Rows from block 7, named by matrix and row number. Rows with one number belong to one channel. Each number is 500 + 40 x the weight over its row's rms, rounded and kept within 0 to 999. All counts start at 0. Numbers have three digits each. After the name is the row's rms in percent of the matrix's.
# convs0: first 3x3 conv (model.mid.2.convs.0.weight, 256x256x3x3), inputs 210-216, a 3x3 kernel for each
# convs1: second 3x3 conv (model.mid.2.convs.1.weight, 256x256x3x3, transposed), outputs 210-216, a 3x3 kernel for each
convs0.166 121:501482477389457447507577502482425429415400514467532509475488482477465485484493500470554434445496406486533545506544539496498514486509484523500467486524473459582474547617513561618552493529497
convs1.166 117:511540438520484472511537558512581564511536560451460449419444420550520525462543470517561534615543543559534489478486433492459500533538473540529513527484508511475445445446521466442494517478483
convs0.167 132:521551594540536451524512469373466506492463479558580551492479504511508494524498483470457466483524469528617530533514513538522495509554523466445453464454414512448488499484462544503498516508516
convs1.167 140:581465492567510453420461464463364495449487465462558573458404437516434434497472466536455468492479517505580545515495448513564509530482456521519466525501546582495517480465457542509444495493501
convs0.168 026:515616544556551522503571567516497520468491488412483546463496487462480461572515453532460482562491485489457513475530540448533563502528542517375476438392447422454479548459462487635507544528459
convs1.168 016:533445477455487520516553526539569501502540512567538545526523505516537552526612602518471503453459487460505530459481419470511505484441517509487484467458477464436517470533538454477523499522481
convs0.169 037:464506490485487477477516562540419498510505481511530525492483519532494505500495498550524500559478530617514594536501509539573518456533512497438418411498483450508521520422388488458554459493474
convs1.169 033:496511476496508483507521494538597548500555526533493514496506504513529515543500517548534571553496555532521557506495462539545512504502435507576545468492494433437522545476487548498484448431453
convs0.170 043:611665654598596599564624701468434568460531480497489506517491515517485520476485515541521545466470547548567564450509479512471552508533508576646521510594487522465514492528501518585429500580525
convs1.170 035:535459485454460482471422558510564486510523543488543546577514532521484479503510549588496471511467441493465516477469534442535561498520556514511482541465476435453441441471507470466512488548503
convs0.171 221:511440506470613456432577532486554496535429508507481526513520507470520508470503513536571541552538535554513458473467553530491532472480503470409533521555436517445596525470485547484476549500472
convs1.171 197:521444512570486473536495470515485506458490461480371500540484490418483504481482492491458535521457582524454519509476529485472466421483500466472469489385538514492551412529544388478472568453469
convs0.172 058:513543443444429467651418463563433497537538475512521427492477483499506502498485530540542458527482534588467462547515529459482468510500485447462438509460406476460387505546505448502435440563502
convs1.172 058:559555502493457490547494563526500514523575578503512484506525430501552536482518503542506449514475482520472533498461502478522490473521488588581464570581452551542482502527472588508516505472476
convs0.173 072:583398533459477446475429388488533438542476480463566544495504490473501482487492495548461472521485486524526484502471497479491487489461461528441599420411562554482437439435442498486527479449496
convs1.173 074:575530502516530530524574516562549576536533490553508581526486511486441469523537491501484505480465490535548464530548568508527566494520494570545564453518511451485502524520501498459478471496490
convs0.174 094:524509570555441568549516491508512549524597497454515495494505494494505494481504505519514533571563545559591493498497527481481448485483474503550493518464421518526448525482547491455481474498522
convs1.174 102:501499586485465530451487544551514476452435393493514466511542563454491483512525502512477456490514503476582506508434484505430457529535540458545479389532559447528457520502536528516507510533502
convs0.175 143:519470519534510451508502437554434507474461494540565579520503472489490493501501504601574474525525476421450557519533497491503512514436476539535512492532500390518543432404511568534494535544487
convs1.175 148:549510525484527448502505495482421541509480552495507481458549553454483455410478543530561561574509443499459533517551468478547513511579478450476574455530551451428556533483476499464448497545478
convs0.176 133:439498494512491449433496478540329462475486482397563468479474492474500511468485472494500560605483431504525437446465489513495562471443550498413577492440496469531520453526455516534522620442461
convs1.176 134:467507528574466494505516521501476511493531594481594508467475427490468503477552524480494546589564442535499504476458564495578522416447550397449473492488534467544469465559472500492474548494526
convs0.177 163:565474494492534517555505510486469508481440574490493561496466468488469502495474487521521502531548485458528541459468500473526551509510544480366471526421573465529569467533439482588537495556515
convs1.177 158:515571574463567504491565458498523544560539525577524461553508462535553432552496502481468520480538435502480482493546503469505476526484476477497456562593534483557493462486468572477517533482532
convs0.178 081:500527556497500567607518564439484528507582550504591514481474461486504490489504529538546556575457551563472536555493503495494549506515534612480471545601566607511447522439494480521453478546529
convs1.178 087:544498489520473500465426444503416491473493484526525539489472490470519524492476450536564513530595449481443483506480504470469489504492544421538480533497530541506512473540451524530489532578483
convs0.179 069:483585418472563545474536471383430458518511498580486469498503489476518495499515540509492567446463493523499481509547519554503514519443509550512457448507535453559551486490512527496489456475469
convs1.179 069:527467476494462472435531498442505540443521469462464470505463546467466490517474486468526553466461444470516512466443463465469440528548510506547488517512512519513526491537552547528531512482518
convs0.180 147:429461474490479450559521502504459527521572479473435396479509484473473466494468466473500485469565522507491458484496501476503519469463561469476533467456523511531565479488552567526530535505545
convs1.180 150:498514458518441528545570582552505506453536486491588487477447478481511477553583522521464485504487486480487454479508513420485507466519548456556497552602547417508458464478522529463465484537563
convs0.181 027:604535519536612462542535515537450513517452523571505522514529511519463465494457521506530553534517495511518516510505541524555510489496531510469472486449473455513513468400470452486554527505450
convs1.181 017:503555581487559542501499527439485496492496512507522521604512490572524541605538525513481496521489524455477532586532503457525489505500556449474489510512483562545548483557475518467472481453425
convs0.182 123:452558562503432572522527459444506503456608589419441464477494510487505513505503500586518527520438471553457459474544482524519459541478468550462571497496554612574516512551578515527546506548422
convs1.182 132:525522513481546482462539519519493549438468554577467549506509467546533530493540508533549494490510521475503472544480476524555555531486557517455446499518456496544451527494549471497503495454573
convs0.183 025:583508589598584518596536570537496525538445510515479504553459487517488475500486469512521487494399569470515562507467522494496577500597522473391521386438428466492499460458420495513471427494472
convs1.183 013:514549525523512521523476537534527560590505558592516555535489550566602571584600544560607505576456510525565513549493516493527519525548519549495457505506442505512530440438498448405529505469529
convs0.184 025:547537527569552461512540568532544587573525566523464510484464486491507510523501494562502474541459458503466558522538498538530532464530485511385468475470474480492446453431435500448523445520539
convs1.184 015:524518506497560541589563567536513548523551551531513531539554551530562529491510479483446531461437515525482523547452488499473530468441504549490476512526495511445487476483503454504479469487515
convs0.185 026:634510573508540504502533589543543529596494534577539557511525502464470458526554466503567501547498513556530512486535514473492500489504558389370439427408393493486487439399445474548464519466453
convs1.185 016:445498525461467592470545527536581542589561558649591582517518546570601555516523540488515548531522542487489515517495484508515536522511591514536455511512542491511536469438511425460458444478418
convs0.186 079:485465415516529437477477582453492446464503498532573414496499490499507499501489498504473573518578529489450488545466500473445503499516500603515478504487478471366602408602519396448485484414523
convs1.186 081:531424482564441481488523557546502530506509471498387513450482506446436429464520572507471502521459542499500504493510463442395385503487502453608573515593567510476419541551523528554513618531576
convs0.187 027:620549551564482543568593545548528543464432500512581518497485499498472510490493467474560472555531532562486503542487508552512562418521567463417483414417514460531473397408484505412479481492448
convs1.187 018:546520448491543457447462480464465501467525481469507548499621536499478500514490546465494486500470460534417480483523561517500496557493544551476484487486491511507478482437506567584492523493542
convs0.188 031:464540502509537622502532543502423551569561509550586471445484483465479477503520516617522456464432519504519566502536547470508556496501535507465426483499492536502532506513502493508442447503485
convs1.188 026:561543541453442484504483588457471541455460491499540538482500523519510489585508474518477544497540531504576480554595538475466496465487546511527460503495415473507409523498587520509510511492524
convs0.189 026:552534508645540519547586603540501544564523512505492516479545481490459485523528501481459510518569484540515506490522459491574547554474531544436482490453456459457485434450483483594476498466535
convs1.189 016:521514536484515427517517518415489529413507506456529520534419469500513545518510455586472534538519459458499480541524469525536482545462508508464456531547522559582512482492522448446468531532566
convs0.190 126:456478498596560520494466530527502508508541624504452470469466473495502492492467481456519495560492546545568502552529555481523597475419457480490437512456390471473518531485612519492531450473547
convs1.190 136:504482504489533540472453533437447502425496448457442508542498436502506436442474495530538502448464535493451546515436441506508493567515478482493475534494497512438485458430488466585483416479534
convs0.191 177:483486484513377467557525449475430566572440506574495494485502492509495488487495481536508482481532559506503441505478479469547534560494530482411463571417524486553516516475450490488494517542495
convs1.191 180:497539465535541501531452483490519420503493495463513542472475443500576523515516503524528492465512570534529476517516511531499557547511503488511564544529483508526526563523538508491522558469552
convs0.192 077:507475439519525427527474493425515461497503428482465504503497507490480488499507489516486456499473443489511450477542557472511460511459473420396507648483436613496443559540480573543459508416485
convs1.192 076:466516495520465454502495428590529561538509458456473528500523479529413511532495522558491537535480530532529465521470510492448533482490500486459432500437490494532523458556482454481481496519558
convs0.193 029:460563542498499502515474572490454492441482444426511527504508479525475525531456473574520509546455475487478489496513485500550537483553516450536474491399490504363473447467524484552453484452396
convs1.193 021:391513534485508519440430532487491553441432542399478435484452480514563580524540450571573530561592498446445455479494503493459503513493586538573488453513488554509499535530536546487505574464511
convs0.194 092:655589477416496536496433540517503521545473520426446482473485479525497508509509515477537461506513583485569596427448492468547536474520568500480594437535541470543525517467481502484480467538445
convs1.194 097:502568558493480503540471412447439534460479480483442518558493480493538492486462481455500508481516527475480500491475513488505482485579561519480506529434541449445489516455514448469517435489492
convs0.195 126:503542494503440518486398436495529592492515476599560500545557525497478487486454479521510504506402447489415453483471511504496612477517542406559444503477493587489466450477486528564465415545415
convs1.195 132:561605494456527449521441513444514410428544519415503519511492492502459501539564517483448497471525456462465494544447522418503513481549522516487399550526494602457537541486574488479546500548569
convs0.196 171:498496545397474495467545556556544445536487491533395474506485497497491492508498500420438567462478480483560485508507537538482494540481419506495538437434403486414437502506509478501437522548460
convs1.196 174:426440491572514612519494511544594461492519436560498468519492504511473473518531459492409524477510491449538531514456511498533496460516520541457489510464527507449454453502487491525491493545471
convs0.197 025:427463426518447519448480587484444487518354406420470456486483499497530523500464505541533527543532486548526534479592469494515437516537531493482439496448497513459518420466545506512518521525518
convs1.197 014:483504479512464488511509528405476467425447466470445485569470537558424521525529524458562527503557458460529462489500512532469491505503521470485432484510447571517502463463472508428471476508529
convs0.198 127:503459457438512535473387548502494557474500495559539473499477499494497508492515513559533508531537530510496475481513534493414508484467518531503478638412447463477472494535439474419541467512511
convs1.198 138:520525506500437532540474475514429499430511511463562477501464514505503527532439472515507462466496546490459437510485483517537465490493460485532539592550404470586479483467481474476492542454462
convs0.199 106:479445386424424494537478412441504461511553453506552527517495484513517486513499500490474448435534446495458473516496488467533541532514483493506409539527490484493477579581542519410469493494466
convs1.199 107:508515488533504506436485523481532507506502502486544498535508533441423477502532542437504473488455527558512501546549552465473436423440441530479470460409438384448514565488506510462535583552487
convs0.200 024:405465427469493490440410532487429511438500470462443423478554558521518550514519456533564510585577524573528565529541489514526528534497492547493571512405518494428490471498548553521484479519524
convs1.200 013:463513442455508427489540519493562516516516542571450602521539537449430497490522518536551455519571547508577493522543568479443489535479465555491476518481485528546549520444457495445444469474499
convs0.201 120:487505536484448527541506502486468521593460437504459400501485480490490482485494471507435467669501416548493474472511532510520494529456530537499540625484519588497477571572571474454497537532526
convs1.201 128:476561496529519529430497523569515519533488459497506487507519509460491496482534472453518476535515433511546488478500498563548540493481455566522452495452499505476508459496529486586499522558376
convs0.202 109:531510518509494466494559528485503443491530495477522466493500493510513495473509514454391414474341539448398412456533438474492476504518517548609419574507534548578419442456486481442528443424530
convs1.202 110:466432523538493509501577572494521522449426462528457515475422519478435466478494410474477580548523610437534469431460411509506545482508536471473500486487484504514541535505470512473499568487495
convs0.203 025:571564509518479518405564485469477507433424465464494500483492497560483463527519551540539473473512496440491424551543488449479442504523453543472498546407544474487522462504500488496556482456560
convs1.203 015:534519515491525553516486517419454519499463487472467534533502540547525605538513548558457536521500541480528503496534527477525518510537523482476474464451499461466497425493539462489500463501463
convs0.204 024:463528487510577484469474480431457499476384495517382396493562396465516458491569515536543531530547505504546500498513469540496484557488501481534520539495457525422510501548508512506439423527448
convs1.204 013:582514474578578490523561526454587479436591553450592557608507505548534618582597554511509502571509534543598494505495448483441525524502519534495524553499516553502472461446482470461456500547439
convs0.205 024:536482480497539566494480475444438521436455434441452522531510524526539490504523503476468442587384502495436505488583534511489527542463561519498489461479559576435495532485598522490466417493548
convs1.205 016:494489540513499552555566596478559549598608556576549545577442522561500513505528517527557534488601544538523515511498493518452535561547569488458446542457469526491475510468534479433509449424485
convs0.206 177:425484488383474499511456533518490494531533548507514453491501494516518495507498496469441526419395462495445481487495491538519445455495488481478583479454584570448482555541477550336468561553531
convs1.206 181:478538574514497606470493541517487499484528507494549501547514472523433525498499482472590507469522601445494480422483534512438503473462536529499450451557494481612510515519401556617446505503521
convs0.207 027:532528443594565551529514513418546508472475469494450428518570520513484527479506503474443414529482469413499486519532515465520475531483518503470609519445478529452497527526510466572523505460426
convs1.207 018:520533538486428494521527492491533436498474489519476520463486442499491494507501511421467566485491438487558523543538553531549582543517529540553486502485461438527520552458527428434491524483478
convs0.208 085:543497471505473458477615546444510488504496427467517560498491485518507502481503496457505581454454502492447463499471542497491522561556592579501554541578473523527464606543417428473593542486548
convs1.208 091:540498547562530510520477471546470496521489531494466506535510523552482462464476523508513458458463487488457522486465461562509537519516500551517458568463493457490453447516508464588555508504412
convs0.209 039:500502622556497423387509486527471500515422434522544454495492544504533544498502499503503544531518557473480480490486506473528509509533513466407566472449517483456486408458520551562505486490481
convs1.209 035:490456530634527480382518513472511472444498545466467509486462476456499500544555554535546513478509514409515480526477517488518508474550500472474476513492605508513518552470544512388458574548540
convs0.210 035:573561478554485465463566508447431461523513449464459414475525502488493502524449513508544471543402552527505476488510562495482503473525477451510602643455426546501554533482536489564540506451436
convs1.210 031:458423526493564489512543490568510512508502482467451479506455528568517518532519567442416421476566529528537509484485485536522519496472555496567504582558430457497515527529501440392509502505545
convs0.211 025:419491385384467541497478521439448505437440451420483416491442510545462434507473520463553544556570545486476523471520474546473512542499493502475542539459499428435454546448533562480511448526465
convs1.211 014:492476570479469503499498522427428432480410462553468488530502550506522512536559520439520472414469458486543456472496499505511523571486533539555471428508524473572490488428541519494509546534520
convs0.212 086:439536450518480477506425511525455507585403429484446429503513504476499491501479495452548601409557474507454474513513549495511523473468551549522559469477549476402487570467463460546531442502407
convs1.212 090:506587531519499480543498566494513447567566440510514525517499461516495419485545491509481413498506559471490524548528526514486549413418449553521485482483509424453437546541572503483490531549422
convs0.213 058:474472549449496548528457514455488532492482524590468409500527507535509530526537532494499477469572510504540510545533540520546537524525549532492516532554503560545516456455490432431421479520521
convs1.213 056:507484498465498471444462460496524523488482490545492453549499488560582496501534492566571548473541544486550524540546549442474498469486459489477529501479603511520537516478497521471457525452440