{"train_examples": 97085, "hidden_act": "silu", "weight_standardization": false, "init": "kaiming_normal", "residual_init": "scaled_by_depth", "beta2": 0.95, "eps": 1e-08, "max_steps": 10500, "batch_size": 64, "lr_schedule": "cosine"}
Rows from block 7 of a small image diffusion model, named by matrix and row number. Rows with one number belong to one channel. Each number is 128 + 24 x the weight over its row's rms, rounded and kept within 0 to 255. All counts start at 0. Numbers have three digits each. After the name is the row's rms in percent of the matrix's.
After each channel's rows are labels from the 100 images, of 14976 (inputs lightly noised), where the channel reaches its highest value: "top examples" is what is common among them; "colour at peak" is the nearest of a few named colours to the mean colour under the peak. Only what is clearly more common there than usual is listed. The data: microscope photos of single blood and bone marrow cells. In brackets: how many of the 100.
# convs0: first 3x3 conv (model.mid.2.convs.0.weight, 256x256x3x3, each kernel summed), inputs 172-255
# convs1: second 3x3 conv (model.mid.2.convs.1.weight, 256x256x3x3, transposed, each kernel summed), outputs 172-255

convs0.101 049:149149159162139153129150165124101133133113148082141157136136080117097131114075103100110140177135192158132116133146122194138113104121148137125116125115111124144109170144130144094195109117143087165139114150085128147135101096073134120154142122135139123139
convs1.101 044:128179145148119093159124165140124151108127129097103084156150116091127158151143172092112106119113122111139136153152140067161172196131127151144171127190138122116159151134111081122093130098154142142075165104099106124089136144130165129131175117130127119116
top examples: cell type: erythroblast (34)
colour at peak: purple (51); blue (27)

convs0.193 033:155153184115105124115104168122142124069137169126125147143094108084109138135053141074113183109165099181147122119118147092125133148079091141146118131133113137147086153111131121096090126129135119126160116133158133155154152098104098119145111155124113109123
convs1.193 026:114172136097129122140144164160108070158121111167090116151143097164106135126143106160129104146189138106166105155132106092141154131145156105085082161098118067140182116085102113135112139148190107112123183117073125130113109140130133103156149136178133127129
top examples: cell type: erythroblast (35)
colour at peak: blue (49); black (36)

convs0.81 156:119151127129124113101189130144096132125133109116142109092134108141162105105121136114118119161130145127107114117119094100094110126089136112135150125144120122131172114158124137137118155132063121108131046080117100116166137113139152136105101128076107190128
convs1.81 166:142112108122149138129125127101149108113121120135091151148123147121153168163159132110141138111136079111118151142127156127130107155157113116119138163151130122175104120114156085116149124139121134114134153146095123151117112127128143076171130112138143131142
top examples: cell type: erythroblast (46); smear: peripheral blood (46)
colour at peak: blue (41)

convs0.152 062:141142157159126148141119171073123117131155124116105126132120166138186126137140129115102150116137149139114135124136134139127121133055177132135125143113130122129038120118127178108095127148179112140148132138087118129136132130099121139147131132128159098115
convs1.152 055:163121092116158105138140158133111105108074123138114128138160126154138131130159127148136143139108099119112135111104135120157109119142126150157194082112121124139176086141142130150172143092114137123152093129143099129108100127166151107136126151110168148184
top examples: cell type: artefact (29)
colour at peak: purple (43)

convs0.118 054:132157170160124166125132145109121112117143125116168127135127161064098126136081115096116150115143095104113148125139162173145064128097088132138124168127123130131139169124135162103092107150148135136190135131090125134114113100157126149160112123169151101143
convs1.118 038:104136126061138163124168130160142118106130156113173119099125146135089136122138107129111143146169128127138061125142108089191171096128060121109102107107082122114117143099147142145128127127143153119137094094126098104116163146094141161136114126132157125132
top examples: smear: peripheral blood (82)
colour at peak: pink (80)

convs0.218 176:101163100121118117138151147173106137171148146159159126100115127135146152137174137170110122148181161156129061122125106125100111111142131128112114146127143112142112181123137109132092098158155081131151144190122084122102133129158144071128113125070141106050
convs1.218 167:161116136140192103149167080141153123064081106159095119108104100135158134128118146136149094153145080150118144113138157118088123164132112140121165134136156110063117115116151095137134130124125102132135123128090144113080118186110112145154155173109103121142
top examples: cell type: artefact (55)
colour at peak: purple (49)

convs0.93 134:100150092094119099162067122136110100111142123193103117090145138108081137161148090133169111125132167136111134149140155171121118102140109120128108160153130136108106136145135164083119106126141111149187107162104138104124106143146134124085131116103144135058
convs1.93 142:173086112110133088105150125138156114091112105139115137129127108137123120129124166140108093129139176150128151117111152135103144151112146117165119079119117164075125164110145140111162130123107156134154108137172116170146143085125162145122153130149109095108
top examples: cell type: segmented neutrophil (40)
colour at peak: purple (51); blue (40)

convs0.77 113:178113119080108133094144122146129096128142052130188090126121119201130111131144103112142119096112124134126085113124095113133102126135136120127129128106120106113158125110114123099106177103158117107116097117086141074161105158093091162093095116115118086133
convs1.77 129:090136141129078163141116117101140156148101124083090125113111160082152126111080153146117108153097106161106132132152136107124110099151138085136127138132122137119117129151107154153123106136144147120140185143122162172097115120121145091159139147123119106170
top examples: cell type: artefact (25)
colour at peak: purple (58); blue (31)

convs0.228 155:151106145110133102116134143121097105206125136123121101147149137079110116126131116108102098151152179116106106116118107153118120115099147109134128089100127103121132138120123163140108137085126119120142115101121130122146116064123130127092115118114114081120
convs1.228 181:137136114111133140140142130146162102124058120176090126092113112121120169147117127142091144118143097127124105163125156123125125096132129145126096167080144125152134154051113109101145118145118099109140120111138106143108125166126134138144117165138109117127
top examples: cell type: segmented neutrophil (80)
colour at peak: purple (66)

convs0.117 042:136158159132144132112154141150110149101104109095147122111121178128089125117075127124152161184140140149125083115132172110128109115158107134132128134139121135128067134120138172100151088103128112136132117093073110108160111093082105153123135121109130108117
convs1.117 033:140149179164125107146107151113123143142161132122111148152140105101106167124152135151122083133106170114125137142134141104159142172102149150115154131144148116126147135156096141210090140113140166098106124114123150113128116086171146109145145116182108154160
top examples: cell type: artefact (30)
colour at peak: purple (54)

convs0.241 036:161110160115114100148110150136154059122133116129148112134134133111151140106119137100165168089136095128120096122134136098127107130182110126129150111151109118144092151128135141084136112128147150105133128179139124146149123136125107087138135132137136183073
convs1.241 027:069134168111150115102142105168134178133103078130164124146113120117114133160106114134114094149159136132140132147118134139193165145138122136094102148117177073145114132116129137144141103139115128119138074108110132083128117110125154130130143114123144134104
top examples: cell type: erythroblast (50)
colour at peak: blue (33)

convs0.127 101:188128182149109107099137150106118092093148122116127112115130137166114117118147091137184125152139153145120137129126062095123126109089099122112107134121112125124141123150105144160116132108134181147109107168103142160182112136060100106119118126113124150090
convs1.127 109:121124106107098126096146122101165134113160150096124147132105107079142122148181158122120147138144127091097084149120134114127093136168152103167156094100098130130174120119133111159181140057097095100108114096126102111117134143137151143137129122120161154122
top examples: cell type: artefact (26)
colour at peak: purple (55); blue (36)

convs0.69 244:139133145138173158136150156112141118169140158151103131145147166163169154175150141112163145162148140122113165157116112123136113138154166136168129121151126161141168159171156136148120166145173123154155175152137165168167146140109106125151151151151142135114
convs1.69 215:148142104136163157121167113110129113095167141127139111120144148142155080112141095128113123125087128111149144112143126110125133132180139122109134107156131136094152133166169147169124132096146114143125133116107133105164120136118112125145137098139136139165
top examples: smear: peripheral blood (100); cell type: band neutrophil (44)
colour at peak: purple (53)

convs0.224 032:158145158124120090159120171085143076151128155137131124137138130101141138105123100085108164115159106115116098132130106079128116153108156143142093173105144134134167112109126124074112126136115118149129119214130114146108102131118128070131105132118111171087
convs1.224 030:115110143099123090136137148171141197155112125144147116107157071149137092100097068140122111179126111177156096088107150128123120113142120113120115144158085112136132159085098104161149102115146123116134103096119123134167109108150104151159150104134115135158
top examples: cell type: erythroblast (46); cell type: lymphocyte (41)
colour at peak: blue (59)

convs0.164 131:104161107141123109164114156126109089120166128152155124135128078138155116147126131090142143094104149104163096109141177076131132165137101128137169083126117126111123130158127088123138143155089104149098137177119124092131124103099107148143128120157123074143
convs1.164 155:130120113134134143135101114100120159124084118096060122120130131083153148119105124124156142114157148130116104155119113164148101129115120144114079196088114121153145133114103107133153098128101103102115156137105137104113099089144144124160147133120144109156
top examples: cell type: artefact (28)
colour at peak: pink (58)

convs0.76 264:134132137134114132136117126118113141099117099105156152153125113083099093096089118093118084145125131156123107118120122148128128141111106141131135104078136091136086093163128107123059139116115102104139094069061075079128092092157098120088110115084106154094
convs1.76 282:094133096119170131116095151103099134121136152140145112138111130112199097106140070121178120142125096102164124119119105177139133135140150124125137131162145129112112107166068146102100173106121114139138172175098145124145153129145102125115139158127136185160
top examples: cell type: segmented neutrophil (85)
colour at peak: purple (58); blue (33)

convs0.61 109:201125097119140074130150131128116179153171145114107147111121116165140100121136151135100112145126110079109131133128097132116166132152182123129115132101134126123095106112138184117101096154112088132156138094149115120064150126188174134113154119125143132127
convs1.61 119:123155112114159119131136170176127123104108109139164094139120114138163155093139108145153093167127074139110177111121132166114111110125137130090117165132135111102150122108111070134132110166100134149107124154096142126169127115078110135127160120120147122145
top examples: cell type: artefact (32)
colour at peak: purple (44)

convs0.68 192:164139096082128112115098131134126072133096116143121125124127111155129140126147118142126101169115183107155142136126085204138118151161125133140137175114159142147109139138126106135073172110133145125114080114138098118128132158110103104084164108090131098136
convs1.68 220:086161170158133102121095147126139153087101137086118144173110136134077090134135152133140126126168133170099115167101147092151147140078123166147131121101137119134123144090084105111157160153120096107117122084153125114125105146120156151129151102089107138148
top examples: cell type: artefact (30)
colour at peak: white (70)

convs0.157 097:103124136127130101121095098145116102111133112161095120146124135106085112097206114164126128150121096063120142123139051165122136093100104125103149095112122107116129149134118121114098118097174138104113115123135116101177119101128118102131127125081123116109
convs1.157 101:129115102106133111125123168108109132154112171073149151147127108120156135126106124099107109102116141136116101108145122148164108129126147164112146106126113157128131135188108160097133140105081105129122170131172144124121128123121147144131122163094154123094
top examples: cell type: erythroblast (37)
colour at peak: blue (42)

convs0.236 129:181127120126154123112141129113146096153103168153140110143141122103159125159161129136149123110121162123117145093123096141137074146128121127145157132132156111119139083149130149174112101137140108166130129128113121152109114133128105082103126139104094153096
convs1.236 115:113125116087124101106113114129130120074150137151121150130102148122166130117154146098115120070085071116124143135124144112118124164108114116153124123135120149117126125150153117098127146126092124107137158148135102170126106114136130155142122168153160127126
top examples: cell type: segmented neutrophil (62)
colour at peak: purple (72)

convs0.73 147:114148138148125177130157095089099096151114148142120083126105165114115136126191094156156095141141116159078136149113073148146112146117122128132134103136125131090125126117112166121163131114135116093115086090085132120208127109096100101125102123106146132099
convs1.73 127:143137116093118138111094135144104157120152139132138158114161164128103115097099135097132126131100159129127159146119136129095095076141115113128113176148143098122119101145167126126095092104144098098142138112113150135123193068128128120103092165133122110093
top examples: cell type: segmented neutrophil (50)
colour at peak: purple (74)

convs0.159 045:134169108110124159133109118098109135122138120087100107136138105134095115122078110194105130144166135081135164114136116161125146130121135125121127125094105127120109094101126052161105127109154137127129191138115114104149110147096149202097140129097108051159
convs1.159 055:118097127150103121187140128149148184106111113209155128125106116139124087129126114138146158151133142175111117078097149154102136101118112089097077135148103087097120089132093174147157138125134112125141154155135116109167094120166133139102151129163090155134
top examples: smear: peripheral blood (82)
colour at peak: purple (75)

convs0.145 158:121083155142118109085158135058114137059145109118103116160120161113115118115130103067111135104144085138141137114120134094126190134152143113137113122168118138120135109132130125124138132126096226147111143117125135115193133127140137172117128127147111130153
convs1.145 166:118110172153143166113162100148126139076117119120148098101133082117120133115119139156127081138123132159096154130139178097094136144144130108132143131164140131096149126136116114152168132125144139139121087144130091145114101085104144128165116114123138073104
top examples: cell type: erythroblast (41)
colour at peak: blue (61)

convs0.155 134:096115151086105121117140121120165118067109113122094145152153138140065101161104100089133117109145122151145125125111227149118206133108135132124130092147121124110122110140109129098128166137098104123138140126119101088171123120146142179108168112128107114148
convs1.155 116:087073130099162141052133125134117094091124114109155115148111115123170116112151111148113120156169111147115107131106115136157098154119168087115165113135130116105103163082139120107118175131123126106112136145112101121115127162118142122127125162073072109137
top examples: cell type: erythroblast (36)
colour at peak: grey (68)

convs0.227 034:135148150132094130137100153094140076127107120157108122123119141104131124134091122096143174066128132115138101130127072075135109164119153112151128152108103126122096139093127106074117120139143100125189130165133121156135101137116131131143096117133127091117
convs1.227 025:137149096116128116132078115119110108173130125106112114163110126126154185120100125139075132180174112145106142134124145093158143140134127127129084127140105099084086165128102151144108126132141096126123163141105111160096126110145138090112178103135129164171
top examples: cell type: erythroblast (39); cell type: lymphocyte (34)
colour at peak: blue (67)

convs0.97 126:155123094129141106112154113136119152094154099164135099144102119151116127104130120200110132101151163133102121148132119218124097150134086125127099110138135150123144112109105136094123154134142167116159142086158111157138133113145082112112122111146137139160
convs1.97 134:134119119126086159156142125115118126096145140135103127101108103127140152127121137115152129143098129109144132130159124130071145124140128102192136146135085149134134096100136114118123101128152158106133149140098140164138125138124145162179152147148091120093
top examples: cell type: artefact (35)
colour at peak: purple (49)

convs0.70 037:162174173173102142130121214125111104144169129149113146117137117138105113122127117136118148141130121091096108114119117120126105121129067125141126166066149115132080140114104156123084145136090138145145121131092126143146126119141118122172119124071127132119
convs1.70 027:147172155190111100129157182116153177107109153123112106177122080110114126115110106113113121114127151150112140147131154069158133139135130133118145116134109114128161141111119091153189168111158116143082141100124109133134134143101144156173136120174139133140
top examples: cell type: lymphocyte (43)
colour at peak: blue (62)

convs0.108 036:147150157183147112129129192128111100126154136096124126114136157147105126106134114089091105132173105141122086131128118143144110135132072117159130162071132138133119115101126134146141170113151114146138116129098143128138140105119111125142105091072138154117
convs1.108 032:129159156115104112084160151165140169123127115124146117139120088098148154094106107138148115134136152105112119155119151111118165122190126110098139133147123076125148135112118142116090135098110129144136123129096125113145146159140146131138168100131105117119
top examples: cell type: artefact (32)
colour at peak: pink (50)

convs0.214 034:159142161144122107134111130094137023096144138175118118139143113126138132138126110098108184071131096133126109127116108100151107130112116114140090164115131109109137162121146168116123118144184138105111101151118147159167118130081118086152096127160117088115
convs1.214 030:128181125107129114040119124103100125158082139094113101112099126132163188130149086100114141108132118110152095148117105086142128117116140128142193139125108125148108114099108108136099160136097101125171128126156108152157155115111154129168184122116101118160
top examples: cell type: lymphocyte (38)
colour at peak: blue (52)

convs0.89 088:119157120133115124136157178170155144146136155113159133116129151074098138133085131072130149142132129140121114120127154107125068098110137129130149126143146128128161128124128149091111151126103098166156106173111109103091130086140131130157117119112135212129
convs1.89 084:174137076109132096144159096119122129140087063155150118075105128108091112120123120176142096147083141144141140128126122202112162152139099114154142123100069114145156137135185151131128106141156178113118116106115102150149148111129154135109120161155095121122
top examples: smear: peripheral blood (50); cell type: artefact (25)
colour at peak: purple (66)

convs0.197 029:141139165149111073127085156118147070110133145144109135167119137090145107097101110082122205110107100149113118103119100059126168138105133113134134157126128128120086142129121090069122095155118112139137147154123109162164147102099116118140154131142129082128
convs1.197 021:141194083122111122088125110127110130146134138123125097137113105128131167157132138130081109122145183113115114156112125076148130131118105143118109141094099113106142139121121116148102126117151096104116150138126095167132165154102126124131180085144127150118
top examples: cell type: erythroblast (32)
colour at peak: blue (49)

convs0.141 095:170157125060118077120117098094115123096064122112143134158129055088154094115107108100135147109122142156137107130140116160118132133119125125128095110053132128129058118135129111122063125072126100132110113119118134151095138159107211104111121106134134131115
convs1.141 101:138077123163147073191099122170137130122160104159111148091127114161106099113121146123093134157108137133126156099085126168161152132130143122121139122095106111096151091095157121202173091144166131117126131158115133137144133120133112155092145151056143106120
top examples: cell type: segmented neutrophil (59)
colour at peak: purple (65); blue (26)